A small sound classifier, trained from scratch: nadamw at rate 0.00096, trained on short read English sentences (LibriTTS-R).
Rows from block 4 of a small sound classifier, named by matrix and row number. Rows with one number belong to one neuron. Each number is 128 + 24 x the weight over its row's rms, rounded and kept within 0 to 255. All counts start at 0.
After each neuron's rows are labels from the 100 clips, of 14848, where the neuron reaches its highest value: "top examples" is what is common among them. Only what is clearly more common there than usual is listed. The data: short read English sentences (LibriTTS-R).
# fc1: second MLP up (model.blocks.4.mlp.fc1.weight, 1024x256), inputs 0-127
# fc2: second MLP down (model.blocks.4.mlp.fc2.weight, 256x1024, transposed), outputs 0-127

fc1.109 [127 175 177 114 158 150 105 140 137 134  79 105 136 143  85 117 115 109 149 134 166 138 163 111 111 139 136 138 132  80 122 125 133  98 129 152 148 112  98 155 173 140 135  96 148 106  92 110 120 130  93 107 130 106 133 118 113 135 147 158  99 109 107 105 109 117 117 122 165 140 113 131 132 118 124 111  92 120 110 147 120  97 149 132 132 167 112 112 102 144 156 106 129 148 141 112  88 165 160  95 107 154 167  67 157 101 181 126  87  84 138 165 102 132 100 140  93 146  89 111 143 138 144  96 155  96 121 149]
fc2.109 [161 126 129  98 173 108 134 166 145 148 107  71 141 135 155 103 178 133 157 136 163 151 145 122 157 176 138  71 158 110 146 139  97 129 137 136 165 108  82 113 101 108  95 169 147 123 124 111  96 136 111 112 125 133 135 132 106 110 152 135  90 138 196 108 162 129 116  93 144 132 143 150  92 149 147 136 104 136 124 111 124  70 111 108  89 151 119 116  85  88 132 153  98 132 116 145 106 149 136 121 120 137 165 137 154 139  88 116  83 139 185 112 109 122 128 122 128 105 110 158 108 135 176 121 143  82 157 128]
top examples: voice: female

fc1.721 [146 186  98 132 120  94 157 120 123 104 107 128 125 140 149 111 149 112 129 172 129 110 142 157 143 138 151 156  53 135 114 120 170 131 101 149 123 148 153 103 133 159 132 114 133 155 136 130 137 108 167 122 158 122  76 129 129 125 136 103 121 116 115 129 136 149 118 113 125 136  84 139 129 115 148 106 141 160 172 150 119 136 119 140  88 120 152  90 129  97 100 125 180 133 118 159  73 158 151 118 107 115  97 120  86 117  73  90 117 110 158 149 101 175 166 164 156 102 163 111 148 156 124 119 121 136 155 131]
fc2.721 [150 138 116 123 107 149 165 171  76 160 116 107 142 121 105 151 131 126 125 120 142 131 114 121 113 175 124  87  74  74 145 128 165 132 113 122 134 108 134 157 128 154 154 124  95 132 153 113 134 124 162 102 122 138 113 141 130 113 106 141 139 129 149  80 136  93 121 142 115 153 155 101 116 118 148 109 125 122 143 152 127 176 127 116 132 104 104 130 135 123 178 118 135 136 172 138 130 204 122 100 138  94 144 125 114 116 130 136 140 122 130 144 144 126 122 134 116 146 110 116 122 160 104 150 110  87 169 103]
top examples: voice: male

fc1.232 [ 90  73 113  93  79 144 123 131  90 145  82 128 148 131 117 124 105  84 140 102 109 115 151 114 131 105 105 135 115 117 175  99 120 191 121 132 124 101 137 135  95 125 134 132 150 139 124 159 131 150 126 133 117 129 128 114 120 125 127 139 119 143 100 110 135 114 129 147 115 127 134 129 138 110 167 114 142 121  74  98 172 152 136  87 176 121 116 148 127 106  95  84 143 135  95 146 114 131 174 101 103 120 137 102 150 166 151 106 142 131 103 121 143 146 101 134  85 155 120 122 107 162 154 118 164 104 127  90]
fc2.232 [133 104 128 115 138 145 132 136 139 163 126 124 152 151 155 124 149 103 148  97  98 115 177 144 118 106 165 124 109 104 167 133 155 114 104 128  99 136 162  86 108 131 118 111 108 109 121 145 144 114 141 118 131  95 159 139 137 129 150 137 125  87 125 111 104 101  77 114 135 188 172 123 115 111 143 143 118  99 186 115 141 147 121  83 122 130  88 130  93 154 148 149 147 114 104 129 172 144 115 117 133 115 122 110 113 129 103 132 152 143 122 138  96 132  83 185 118 101 107 111 142 128 125 151 107 152 130 140]
top examples: voice: male

fc1.476 [ 98 142 181 159 145 101 138 145 128 101 137 100 110 115  80 125 125 161 131 118 108 148 117 141 136 110 154 131 154 116 128 105 138 105 133 116 137 156 133 109  91 176 124 131 159  92 164 116 181 114 121 111 133 187 113 130 140 126  87  88  71 129 141 126 182 119 105  92 150 135 118 126 136 136 133 157 113 162 100 129 135 113 158 119 115 106 112 141 137 119  71 119 112 128 124 133 133 114 142  94 122 139 132 103  98 109 157 112 139 107 122 154 124 140 150  93 106 137 118  83 109 133 164 112 155 134 149 164]
fc2.476 [111  85  90 141 106 156 126 136  87 165 141 124 157 151 157 135 179 154 109 161 122 124 125 132 137 111 124 191  88 142 152 137 150 110 143 129 124 134 137  79 116  80 138 125 151  92 129 185 101 165 167 109 133 149 137 175 144 120  90 152 152 151  94 155  94 147 125 109 161 134 137 139 149 159 128 123 108 139 136 126 132 137  83  63 164 129 101 126 135 133 140 125 132 139 142 135 151 156 145 123 127  98  89 133 160 136 113 131 142 163 145 130 109 119 167 137 161 133 104 119 147 144 131 164 142  97 123 151]
top examples: voice: male

fc1.65 [139 141 137 144 151  94 126 129 158  95 133 117 121 129 168 137 137 189 134 148 141 124 162 131 137 128 117 114 175 203 174 156 149 146 109 117 128 133  89 169 104 115  73 145 138 168 148  97 125  79 124 139 124 119 128 145 138 156 128 138 160 153 117 142 114 112 157 144 164  93 145 172  93 157 148  89  70 123 130 121 100 131 143 146 117 135 140 130 137 109  86 120 116 161 102 114 131 191 163 117 124 109 151 119 127 121 113 106 136 136 132 145 147 118 138 134  94 140 120 155 166 150 114 191 123 110 135 121]
fc2.65 [ 89 143  98 140 143  82 144 109 151 145 108 130  72  94 147 120 146 118 114 164  88 150 110 110 142 136  87 197 127 157 109 163 104 141 148 121  97 175 131 132 118 126 120 121 161 116 120  99 127 105 127 129 109  98  94 135 145 111 105  98 125 150 113 105 145 126 126 110 142 108 109 175 167 144 113 140  97 113 150 126 131 143 102 118 150 105 132  93 171 124 129  89  96  92 103  99  75 142 137 164 102 134  94 134 143 143 129 135 102 107 123 158 147 133 156 148 136 117  97 140 136 154 111  99 132 120 141  90]
top examples: voice: female

fc1.722 [139 117 134 147 141  91 137 153 123 139 137 118 107 133 137 171 159 115 152 174 200 120 122 132 160 148 133  97 123 117 123 143 126 154 110 122 130 105 111  63 122 110 132  58 125 149 125 108 139 106 149 140 149 102  80 143  95 159 120 150 122  87 139 136 111 120 150 140 171 152 144 144 176 129 101 127 164 120  71  99 123 135 120 128 147 119 143 165 130 131 126 116 143 134 103 164 122 167 164 118 100 178 114 146 116 119 103 106 151 121 136 145 117 129 145 113 151 100 126  89 107 137 150 137 121 115  92 108]
fc2.722 [ 92 155 120 143 134 148 158 175 149 142 135 177 130 114 116 103 167 127 142  97 134 106 133 148 120 169 145 134 150 100 197 142 105 143 165 108 129  98 151 114 150  97 135 160  95 127 162 144 109 144 120 133 166 100  91 151 136 134  77  77  93  88 116 160 126 159 138 127 114 138 138 164 116 168 141  98 141 120  85 131 131 144  88 106 140 155 107 144 103 128 123 120 194 121 128 183  99 126 163 116  94 113 140 180 112 109 135 135 120 183 130 100 118 112 126 169  97 121  92 127 120 108 133 136 134 107 161 110]
top examples: voice: male

fc1.419 [137 144 110 142 103  87 170 122 123  81 125 126 107 145  91  98 138 137 103 149 124 100 126 144 111  94  93 135 156  99 129 153 135 123 151  87 162 178  94 122 108 142 118 139 163 177 138 163  98 117  82 121 124 155 134 132 139 171  88 117 171 129 111 148 147 114 158 114 123 127 134 131  73 141 133 111 100 140 147 165 121  99 128 141 148 142 186 140 112 133 104 127  78 119 120  82  97 121  75 127 139  87 115 121 126 123 113 103 105 114 131 127 141 130 156 157  96 131 154 150 114 127 104 129 154 105 179  97]
fc2.419 [168 145 121 146 166 147 127 149 137 114 127 136 112 131 137 130  99 131 135 104 112 171  94 121 117 116 159  94 151 182 140 141  98 119 107  88 150 122 119 154 145 132 123 141 152 182 125 107 135 127  98 136  91 157  84 161 165 100 100 121 135 142 153 156 131 109 111  98 107 128 123 127 152 142 171 143 146 136 121 134 136 141 169 121 146 129 112 105 100 107 151  53 175 152 121 167 169 153 140 126 168 118 131  86 131  77 115 133 153 112 146  95 127 146 162 134 127 159 119 126 150 179 104 146 168 146 168 116]
top examples: the word "she"

fc1.625 [ 63 145  98 133 113 132 135 115 150 146 139 168 124 135 125 111  90 143 100 129 145 122 123 147 147 135 163 157 141 115 126 135 101 147 143  87 124 125 128 125 118  66 129 131 113 110 140 161 131  91 152 132 119  98 140  87  84  78 182  98 106 110 149 115 102 144 124 158 132  93 111 109 172 144  96 121 131 169 144 145 149 108 159 147 127 111 140 174  93 135 150 128  96 135 138 111 146  99 126 105 100 137 118 107 140 116 118 130 104 119 151 158 174 113 112 128  95 141 115  91 154 157 119 194  85 122 197 125]
fc2.625 [140 139 142 121 111 139 150 162 154 126 167 145 141 157 135 146 210  97 118  98 141  88 135 118 137 132 149 136 143 154 111  80 144 102 147 108 138 162 141 133 131 128 185 109 157 161 107 113 102 123 132 133 125 132  95 125 179 167 120 125 113 122 135 151 105 116  85 111 154  96 142 164 172 138 152  92 135 131 152 150 162 159 104 139  81 147 132 146 144 109 106 120 111 126 118  84  90 131 127 153 129 127 127 142  90  99 124 134 115  99  93 110 134 103 126 126 135 107 108 142 137 110 146 113 132 156  96 136]
top examples: voice: female

fc1.555 [146 149  92 122 169 104 174 115 161  72 122  97 113 114 112 123 107 110 126 122 134 108  84 124 156 128 142 135 130 128 132 111 161 179  92  73 152 105 136 145  69 112 121 104 168  99 148 156 117 106 126 100 164  95  88 100 128 156  59 140  84 119  92 127 100 150 157 120 134 108 137 108 176 136  96 143 111 128 104 103 143 128 129 124 108 107 110 113 140 122 104 119 143 142 113 146 147 112 122 104 106 132 132 141 120 119 130 147 111 134 123 156 146 125 164  93 124 152 119 172 128 128 151 119 189 103 107 108]
fc2.555 [142 116 171 146 114  87  91  87 133  96 122 119 137 126 142 135 140 137 198 130 173 143 108 123 122 149 113  94 110 106 124 143 119 135 113  97 132  82 148 114 103 128 121 130 110 115 147 110 114  85 158 104  92 159 117 137 148 108 115 148 112 156 100 104 141 158 130 136  79  92 148 120 128 138 160 131 163 107 134 103 175 115 186  68 139 141 118 121 108 141  90 151 143 101 113 160 111 148 129 113  82 126 139 145  92  69 132 141 137 111 117 108 151  64 163 147 106 113 116 168 133 115 132 133 135 163 131 121]
top examples: voice: male

fc1.164 [174  96  80 104 126 114 156 103 175 129 155 137 123 113 115 142 151 137 134 128 147 123 182 157 150  97 172 149 116 120 146  87 132 121 111 139 134 134 145 128 142  92  99 123 113 158  91 128 150 148 131 102 112 132 138 167 147 125 122 133  83  98 141  69 126 110 145 165 114 149 153 140 125  98 166 180 102 108 164 115 161 105 131 142 128  99 137 107 145 145 142 133 112 122 112 161 144  89  92 101 141 123 148 131  97 129 145 134 158 133 133 122 154 166 134 174  90 123 105 137  85 147  97  85 125 167 123 151]
fc2.164 [107 111 147  91 103  96 127 129 115 125 177 118  79 118 106 171 129 111 119 116 102  94 123 144 120  89 123 110 162 148 147 136 138 171  67 128 116 114  60 178 111 142 204 161 158 166 110 124 129 157 150 125 152 144  87 120 170 120  98 111 145 105  97 117 131 122 114 159  92 136 129  96 135 129 108 146 145 106 147 117 100 118 145 120 157 126 149 133 126 136 132 106 132 105 144 151 146 124 107  99 119 118 136 151 125 155 138 115  96 114 188 146 117  89 105 145 116 107 123 149 143 165 112 109 158 160 124 139]
top examples: voice: male

fc1.168 [ 82 170 116 131 113 146 148 126 126 125 125 119  89 129  69 161 111 119 165 137 137 126 132  92 137  93 153 165 129 104 112 127 121 120 102 138 143 172 159 115 156 121 111 126 138 157 122 118 147 139 149 162 101 129 143 134 121 142 110 128 124 175 148 134 124 115 125 124 144  82 141  98 134 152 134 115 158 109 132 123 104 147 110 102 144 122 102 129 112 129 122 113 121 154  85 144 123 163 134 108 101 158 112 153 114 117 169 116 139 117 112 115 174 131 118  98  95 111 149 145 140 172 123 111 137 123 110 124]
fc2.168 [153 118 130 145  88  83 123 101 164 135 119 156 112 150 141 122 134 126 108 115 153 116 112 140 139 124 114 134 135  86  78 163 118 112 171  98 121 160 123 112 118 125 153 103 138 163 105 165 131 107 111 111  95 136 153 163 158 124 161 137 127 148 180 143 107 150 137 146 160 123 104 114 119 103 119  98  93 124 143 130 131 138 110 115 158 128 116 131 143 186 136  94 108 128 154 162 132  99 141 118  83 167 108  87 139 127 115 122 132 121 180 149 127 105 109 132 120 133 119 201 134 123 125 148 136  77  94 121]
top examples: voice: male

fc1.341 [121 149 120 102  98 147 101 134 157 136 106 110  81 163 107 133 171 118 178 150 153 133 125 141 120 127 136 115 111 128 165 143 129 108  77 105 127 127 132  93 122 158 123 151 113 149 156 145 119 112 120 121 132 138 136  99 103 150 153 120  90 111  93 122 109 115 153 106 119  92 145 129 154 111 118 116 159  95 150 129 187 144 135 136 117 142 137 122  73 144 173  90 110 154 127 137  97 143 112 109 127 129 116 163 129 148 115 179  94 127 110 111 169 112 142 120 130 126 136 109 134 160 125 115 149 104 118  99]
fc2.341 [135 112 141  97 136 118  87 136 118 106 151 129 119  89 121 145 139 150 125 160  90 137 112 130 152 126  95 149 123 149 142 123 205 145 110 121 105 122 103 124 111 118 109 132 106  67  94 113 108 158 126 139 176 130 127 119 113 110 107 131 122 114 157 129  69 125 124 162 149 141 116  99 126 122 150 115 138 122 153 153 116 153  80 131 128 164 150 144 168 126 166 174  93 140  98 119 148 101 155 129 159 140 143 157 151  80 124 138  78 135 137  96 122 126 138  77 142 170 149 154 131 196 113 113 143 148  68 122]
top examples: voice: female

fc1.566 [115 137 103 110 134 132 143 114 124  86  90 138 108 121 134 176 122 121  76  95 115 121 115 108 125  96 110 142 138 125 110 102 125 139 115  96 158 146 152 113 149  70 111 143  94  91 123 118 116 185  98 175 115 107 112 143 152 139 132 122  91  98 102 147 134 105 196 177 108 111 154 133 135 161 118 108 125 126  96 139 120 118 178 148  86 103 134 135 105 109 134 150 144 104 123 150 147 139 144 124 100 121 106 153 102 143 140 104 143 124 132 100 122 130 144 101 122 139 100 105 157 104 161  81 174 154 139 119]
fc2.566 [124 133 114 110 126 131 153 124 122 164 130 115 112  72 128 105 159 131 173 168 130 157 100 108  79 105 126  89 104 127  96 124  91 164 140 137 146 172 144 148 156 117  90  92 161 108  95 134 116 100 120 119  86 112 132 121  75  87 142 142 129 123 102 109 105  95 104 142 156 128 125 138 144 116  99 153 142 108 151 107 143 130 116 107  95 125 125 131  96  95 170 130 107 114 126 111 112 122  98  87 190  96 101 125 145 117 135  80 154 141 150 132 155 143 151 159  81 146 119 140 119 116 120 121 108 133  97  90]
top examples: voice: male