From a checkpoint of a small sound classifier: 15200 steps, 149.4 epochs.
Rows from block 3, named by matrix and row number. Each number is 50 + 10 x the weight over the matrix's rms, rounded and kept within 0 to 99. All counts start at 0.
# pw1: conv module expand (GLU, value and gate stacked) (model.blocks.3.conv.pw1.weight, 512x256), inputs 172-255
pw1.295:38 42 52 53 46 28 49 48 65 56 51 24 55 44 49 48 63 54 47 40 52 61 49 39 36 55 55 50 66 48 23 57 47 56 51 57 43 48 71 62 40 42 69 23 59 56 51 45 53 43 48 45 52 58 77 43 66 52 62 44 64 52 56 51 59 40 45 58 34 60 51 70 44 40 51 57 62 46 31 51 37 46 55 42
pw1.296:49 45 54 46 57 50 55 38 47 64 43 51 49 61 29 34 69 62 54 51 59 44 56 67 41 49 42 51 47 49 57 54 43 43 40 31 60 45 38 51 60 51 59 65 36 52 39 40 37 58 67 57 57 38 43 62 44 58 68 52 51 67 47 59 58 36 60 54 32 61 52 49 43 47 46 44 43 43 59 46 62 39 36 44
pw1.297:58 49 31 43 47 62 46 41 36 44 36 71 74 42 41 65 52 57 47 58 48 46 54 53 60 64 55 48 65 49 52 40 51 49 66 57 39 48 50 34 64 56 54 34 47 58 48 41 57 63 65 52 50 51 51 56 44 46 34 40 55 65 44 39 51 37 55 72 40 41 52 40 40 29 53 39 63 50 54 64 72 56 68 74
pw1.298:55 50 43 70 60 40 50 65 65 43 49 43 56 56 63 43 54 30 36 64 43 64 36 50 56 46 59 54 60 52 42 40 59 42 72 56 64 51 39 50 41 48 47 41 55 42 43 58 30 52 61 56 54 57 63 50 68 52 55 52 42 47 57 37 51 45 51 55 51 48 50 56 42 49 52 46 55 64 45 47 37 60 63 61
pw1.299:44 64 61 52 54 44 54 60 51 51 58 49 56 53 40 51 51 58 41 58 53 43 60 69 55 49 45 52 43 45 50 46 42 48 49 54 42 46 56 55 55 66 64 53 69 39 58 49 53 46 42 58 48 59 55 57 47 55 46 22 64 70 55 65 50 26 45 52 36 64 51 34 42 57 44 42 47 36 57 48 71 46 47 40
pw1.300:41 40 53 54 46 56 36 73 52 63 48 61 52 65 63 53 31 50 41 45 57 70 54 55 55 50 44 48 57 43 45 38 78 55 44 60 62 53 55 46 34 58 44 43 47 46 43 55 39 40 52 71 50 52 41 52 43 68 54 65 59 39 46 44 74 62 65 59 40 46 65 51 30 50 62 52 48 42 49 51 66 57 42 56
pw1.301:59 65 51 58 57 54 51 50 29 44 45 43 39 46 61 52 59 56 39 53 53 45 57 52 71 56 38 70 45 45 55 48 61 52 49 50 67 57 48 52 62 50 39 54 41 36 26 63 50 57 50 61 60 58 52 64 58 47 22 49 48 59 51 41 40 73 52 38 56 47 60 50 70 52 42 49 29 43 56 54 48 58 48 48
pw1.302:62 59 45 60 38 52 52 34 44 47 41 56 60 58 50 49 40 48 47 47 41 48 51 68 49 41 43 48 48 32 38 46 48 54 42 54 48 66 51 44 48 35 61 41 54 49 66 42 40 56 33 66 43 38 43 53 52 61 66 40 45 41 45 36 48 54 52 55 54 50 36 44 28 63 51 58 54 58 38 47 63 47 63 52
pw1.303:58 51 44 35 36 53 53 52 30 26 60 40 36 67 44 44 66 35 58 55 42 58 48 68 50 55 52 64 39 52 60 50 67 43 50 39 49 49 45 44 51 50 35 25 38 50 57 58 42 43 41 53 58 41 45 60 58 46 43 35 54 52 49 48 47 33 49 41 31 72 54 45 32 49 42 44 60 51 58 37 54 45 49 43
pw1.304:66 45 56 60 38 53 52 37 56 36 58 61 46 26 59 48 66 47 48 47 66 31 49 59 64 43 61 51 52 55 53 37 62 62 43 41 31 52 70 42 37 43 50 53 50 70 39 41 61 42 45 50 42 34 58 45 60 36 59 33 43 81 41 48 52 63 40 56 51 58 39 61 39 40 62 63 49 44 36 61 45 79 57 56
pw1.305:56 57 35 54 52 42 54 66 51 45 53 44 55 52 51 45 40 54 57 42 47 47 74 66 65 52 33 48 41 63 47 54 46 67 35 43 36 54 48 35 49 31 51 41 56 31 58 56 60 34 53 50 72 48 58 54 54 44 27 59 49 44 37 61 40 54 46 36 46 48 30 51 56 56 63 60 42 33 60 54 58 47 49 47
pw1.306:52 57 52 38 44 57 47 55 43 46 40 40 40 34 44 46 56 49 63 36 32 56 38 44 47 53 46 50 41 74 52 37 52 53 66 47 45 50 47 53 33 47 45 47 65 31 58 46 53 66 47 47 38 57 67 72 43 51 30 46 55 46 53 55 47 64 53 45 52 51 45 59 38 54 41 59 38 57 34 53 65 54 50 41
pw1.307:66 54 54 38 50 63 40 66 47 41 32 59 55 32 53 64 42 42 47 52 54 44 34 60 49 61 61 49 35 47 42 48 70 53 45 51 56 50 42 54 66 56 27 32 46 54 69 46 52 58 51 57 50 39 50 41 63 62 52 42 62 45 52 39 41 64 65 58 35 52 48 48 50 48 38 34 47 41 46 41 46 56 45 41
pw1.308:46 73 54 56 49 44 61 45 42 51 72 44 37 62 34 52 63 33 71 42 65 47 31 49 41 49 58 85 43 52 54 63 20 55 34 35 62 56 58 48 56 50 47 35 55 52 44 48 40 66 31 54 42 42 40 62 47 36 75 50 39 50 31 41 41 37 39 51 66 53 49 36 61 59 54 42 43 50 70 58 47 59 63 48
pw1.309:39 51 39 33 52 45 38 37 46 38 58 42 15 55 64 54 51 56 67 45 51 28 45 50 33 57 60 44 44 60 56 53 49 50 45 57 60 47 50 68 78 53 62 35 71 41 56 45 46 53 52 36 59 63 40 38 36 57 56 30 45 42 48 31 48 46 53 40 48 39 57 55 45 40 38 44 49 61 47 51 57 73 55 34
pw1.310:33 44 52 27 45 52 40 57 47 39 48 33 24 46 57 55 48 36 71 35 49 45 55 52 52 47 69 26 51 49 53 49 52 37 35 66 53 35 36 50 47 51 32 55 44 54 50 41 62 48 42 31 52 73 53 39 57 60 56 25 53 51 55 35 45 59 75 45 51 49 57 54 36 42 47 63 61 41 38 45 47 60 46 67
pw1.311:52 46 60 37 67 52 33 46 54 39 61 50 58 52 41 63 53 64 44 36 31 51 72 48 43 62 68 48 51 63 48 50 39 40 64 62 46 55 65 52 58 36 55 59 45 57 56 46 41 33 53 44 57 55 70 59 42 59 59 52 58 51 48 52 54 52 47 47 49 58 56 48 53 60 43 42 47 34 54 41 48 47 44 44
pw1.312:39 43 42 41 48 50 37 60 57 55 56 62 48 32 55 23 51 57 42 47 49 45 44 39 30 47 42 41 65 48 57 53 53 43 41 46 57 61 63 61 47 58 49 49 65 46 41 55 62 44 62 55 58 55 54 67 57 48 56 70 57 52 55 51 35 63 56 42 63 31 49 45 44 65 52 55 32 51 67 72 50 62 44 56
pw1.313:38 58 52 49 70 49 40 57 47 61 45 55 67 44 50 61 59 49 53 58 49 49 58 42 53 29 55 50 60 50 61 29 46 51 68 63 40 26 57 63 48 56 46 37 40 45 44 65 45 57 46 61 41 51 57 77 65 61 41 27 45 55 48 63 42 59 57 55 53 48 47 40 58 50 44 58 52 53 55 47 56 60 51 53
pw1.314:62 43 47 55 40 52 38 49 60 50 48 51 47 54 49 55 52 35 57 32 47 58 55 63 57 18 50 48 34 49 55 59 53 46 66 44 31 42 66 45 38 62 49 43 58 48 48 61 54 33 40 42 54 50 24 49 54 34 63 33 48 45 51 51 59 34 51 60 48 69 56 44 28 34 44 76 55 46 44 59 60 38 41 57
pw1.315:33 52 57 52 63 41 68 42 55 49 47 60 61 44 51 44 52 41 46 49 56 55 48 67 64 39 47 54 52 59 52 45 36 55 49 49 56 41 40 38 52 33 41 24 51 24 43 58 59 48 42 77 42 41 49 59 66 56 70 41 49 54 46 43 53 38 60 50 37 60 37 48 34 58 56 54 55 39 76 43 49 48 55 55
pw1.316:55 48 59 40 47 64 43 46 39 67 45 51 54 49 37 59 43 55 54 51 45 62 43 53 47 54 53 62 27 65 47 52 48 35 63 51 54 49 34 50 52 71 50 67 52 40 52 63 27 55 58 46 50 39 44 50 63 49 57 37 60 41 61 49 64 54 46 44 40 37 48 62 60 33 51 43 42 41 52 47 55 36 30 55
pw1.317:53 30 43 36 52 43 50 59 57 45 47 46 46 45 52 75 41 63 48 59 23 52 45 47 37 49 55 55 52 50 51 37 64 64 46 51 53 53 54 56 60 74 73 68 52 40 40 42 42 56 60 70 47 45 49 33 39 59 69 62 54 58 41 54 42 66 47 62 52 48 40 54 34 41 62 47 54 49 46 49 56 55 46 60
pw1.318:45 36 53 53 56 57 49 57 61 46 54 55 48 52 57 61 52 54 45 40 53 56 71 62 48 38 59 55 56 53 41 56 54 55 39 37 48 49 69 56 46 57 49 47 39 59 45 61 57 54 32 49 56 51 51 47 46 36 66 39 50 30 50 54 54 52 41 57 37 67 45 43 67 50 42 59 56 50 42 45 55 42 61 49
pw1.319:45 37 42 53 27 34 56 59 51 58 40 53 38 60 53 59 57 34 34 48 44 46 51 50 56 57 45 41 61 53 39 45 41 45 53 43 51 47 36 37 42 48 58 51 56 46 50 36 51 53 46 50 58 67 52 24 71 57 34 30 53 48 39 68 41 48 36 61 25 57 34 69 30 53 49 65 66 57 61 53 58 62 54 46
pw1.320:43 50 49 49 34 47 45 28 45 49 51 42 61 60 60 49 35 46 46 49 55 56 51 53 47 56 46 57 57 43 45 44 69 43 42 62 57 43 55 59 34 58 42 55 47 62 38 48 57 39 53 57 65 72 44 45 48 51 61 18 32 44 58 59 54 39 59 48 44 33 56 49 33 70 48 53 42 57 48 57 52 35 41 52
pw1.321:33 62 35 51 48 27 60 35 56 37 42 61 49 55 70 44 53 52 23 46 52 37 53 55 52 64 49 40 40 60 54 43 59 43 55 49 58 45 48 33 33 58 54 36 40 70 51 59 57 47 59 37 65 37 34 58 44 42 53 54 49 41 42 50 59 60 42 43 33 30 53 45 56 42 57 41 50 51 44 63 57 64 41 47
pw1.322:65 58 38 44 31 65 61 63 57 40 43 45 60 53 35 69 38 47 39 56 44 53 40 53 35 53 44 49 58 54 52 55 56 51 54 47 41 51 50 56 53 43 51 43 52 47 67 45 57 36 36 40 59 53 55 62 48 63 62 52 47 53 44 41 54 37 74 54 35 62 39 37 43 59 46 46 63 28 42 42 43 60 45 55
pw1.323:50 36 79 44 44 27 68 52 51 59 45 53 58 71 38 58 49 49 71 60 44 53 53 35 56 39 51 48 38 52 62 54 33 60 47 36 61 59 46 55 48 52 45 48 41 29 44 68 42 57 35 58 36 52 58 56 43 57 53 70 70 44 54 51 71 52 49 49 64 75 35 41 60 56 42 47 43 35 43 45 43 66 51 48
pw1.324:41 48 47 55 57 49 57 35 58 54 47 45 39 53 62 65 54 68 48 50 49 50 42 33 38 54 55 35 51 61 46 48 41 50 50 23 52 51 66 43 41 30 51 44 54 43 43 45 63 50 66 19 45 55 36 63 55 57 46 43 40 53 66 38 60 47 50 48 47 53 57 43 58 52 48 32 63 44 28 38 34 38 59 64
pw1.325:57 47 65 57 40 55 71 42 55 50 51 40 53 62 50 56 55 34 35 53 59 54 55 59 44 48 43 49 62 55 54 37 50 43 44 50 45 54 52 44 36 32 41 54 53 49 63 49 42 36 62 71 29 45 48 36 51 60 57 53 42 48 48 59 47 59 41 66 61 55 50 47 45 57 59 21 32 40 49 51 65 61 39 36
pw1.326:57 55 47 51 42 53 38 39 58 54 44 54 42 62 51 60 57 42 51 48 78 52 58 65 54 32 51 54 54 54 65 52 43 42 48 70 40 49 56 50 48 37 55 58 51 52 45 61 53 62 31 50 51 48 53 60 51 56 72 41 40 55 52 58 40 33 52 57 42 45 47 38 34 31 45 57 64 57 74 35 47 69 32 57
pw1.327:61 41 50 49 72 46 53 44 47 53 60 34 55 40 56 48 46 50 54 63 43 49 43 50 41 46 56 44 55 51 47 65 57 50 56 31 58 48 60 54 51 28 75 46 47 45 58 49 59 58 54 43 48 42 40 63 49 57 37 62 60 41 51 46 44 50 59 34 38 53 58 40 55 27 59 53 57 56 63 41 66 51 52 57
pw1.328:55 56 65 49 54 61 42 35 60 52 35 54 67 56 49 46 60 63 40 52 36 50 58 60 41 44 49 42 57 25 50 58 55 35 39 70 60 44 65 43 61 52 48 73 57 49 53 51 48 75 25 65 44 54 33 59 43 49 56 49 48 60 63 50 56 53 48 40 37 46 64 45 44 41 41 58 46 54 58 53 48 46 52 60
pw1.329:47 52 58 52 39 59 62 38 68 59 50 32 36 63 37 35 35 59 51 42 58 57 49 67 48 56 51 52 51 32 51 43 46 48 43 29 40 60 55 55 56 58 56 52 36 31 33 42 53 36 46 52 52 52 70 62 59 59 39 35 46 53 54 52 55 30 65 53 66 51 50 42 38 52 46 48 66 53 46 68 56 40 48 54
pw1.330:55 60 66 67 46 49 46 33 44 41 59 35 49 48 45 52 42 81 48 42 59 47 54 65 41 59 44 52 62 33 15 48 59 47 45 66 51 56 56 44 55 52 54 48 47 48 40 48 54 50 42 47 37 72 44 63 40 61 47 38 39 56 47 44 50 60 40 60 61 48 40 43 46 66 57 56 49 50 36 63 32 50 47 57
pw1.331:35 66 73 43 56 32 71 32 48 54 44 51 44 38 38 41 58 44 34 40 55 52 49 41 48 51 39 53 60 58 52 50 44 31 46 63 50 45 55 51 51 37 56 48 30 46 48 50 30 42 48 61 45 52 57 44 61 53 58 50 56 40 50 55 51 57 50 48 54 45 68 54 34 57 46 60 46 46 60 51 50 45 50 53
pw1.332:43 50 48 46 41 55 48 47 43 37 44 39 51 59 37 32 57 57 56 49 40 59 62 36 43 42 42 40 59 48 42 50 51 50 50 56 48 44 58 43 57 47 45 45 61 41 37 50 51 39 45 39 52 68 48 69 47 40 47 30 49 44 52 48 53 38 61 54 38 38 57 42 38 37 39 41 66 63 36 60 50 55 58 50
pw1.333:60 50 54 48 58 43 55 66 46 74 38 55 40 35 36 40 55 36 40 46 39 56 37 63 46 23 35 56 45 43 55 58 51 43 37 58 56 54 49 51 53 39 45 44 53 51 62 51 31 65 45 49 42 41 34 42 47 45 38 33 55 45 47 48 60 63 49 40 56 46 61 43 49 44 71 53 51 42 45 37 70 48 36 57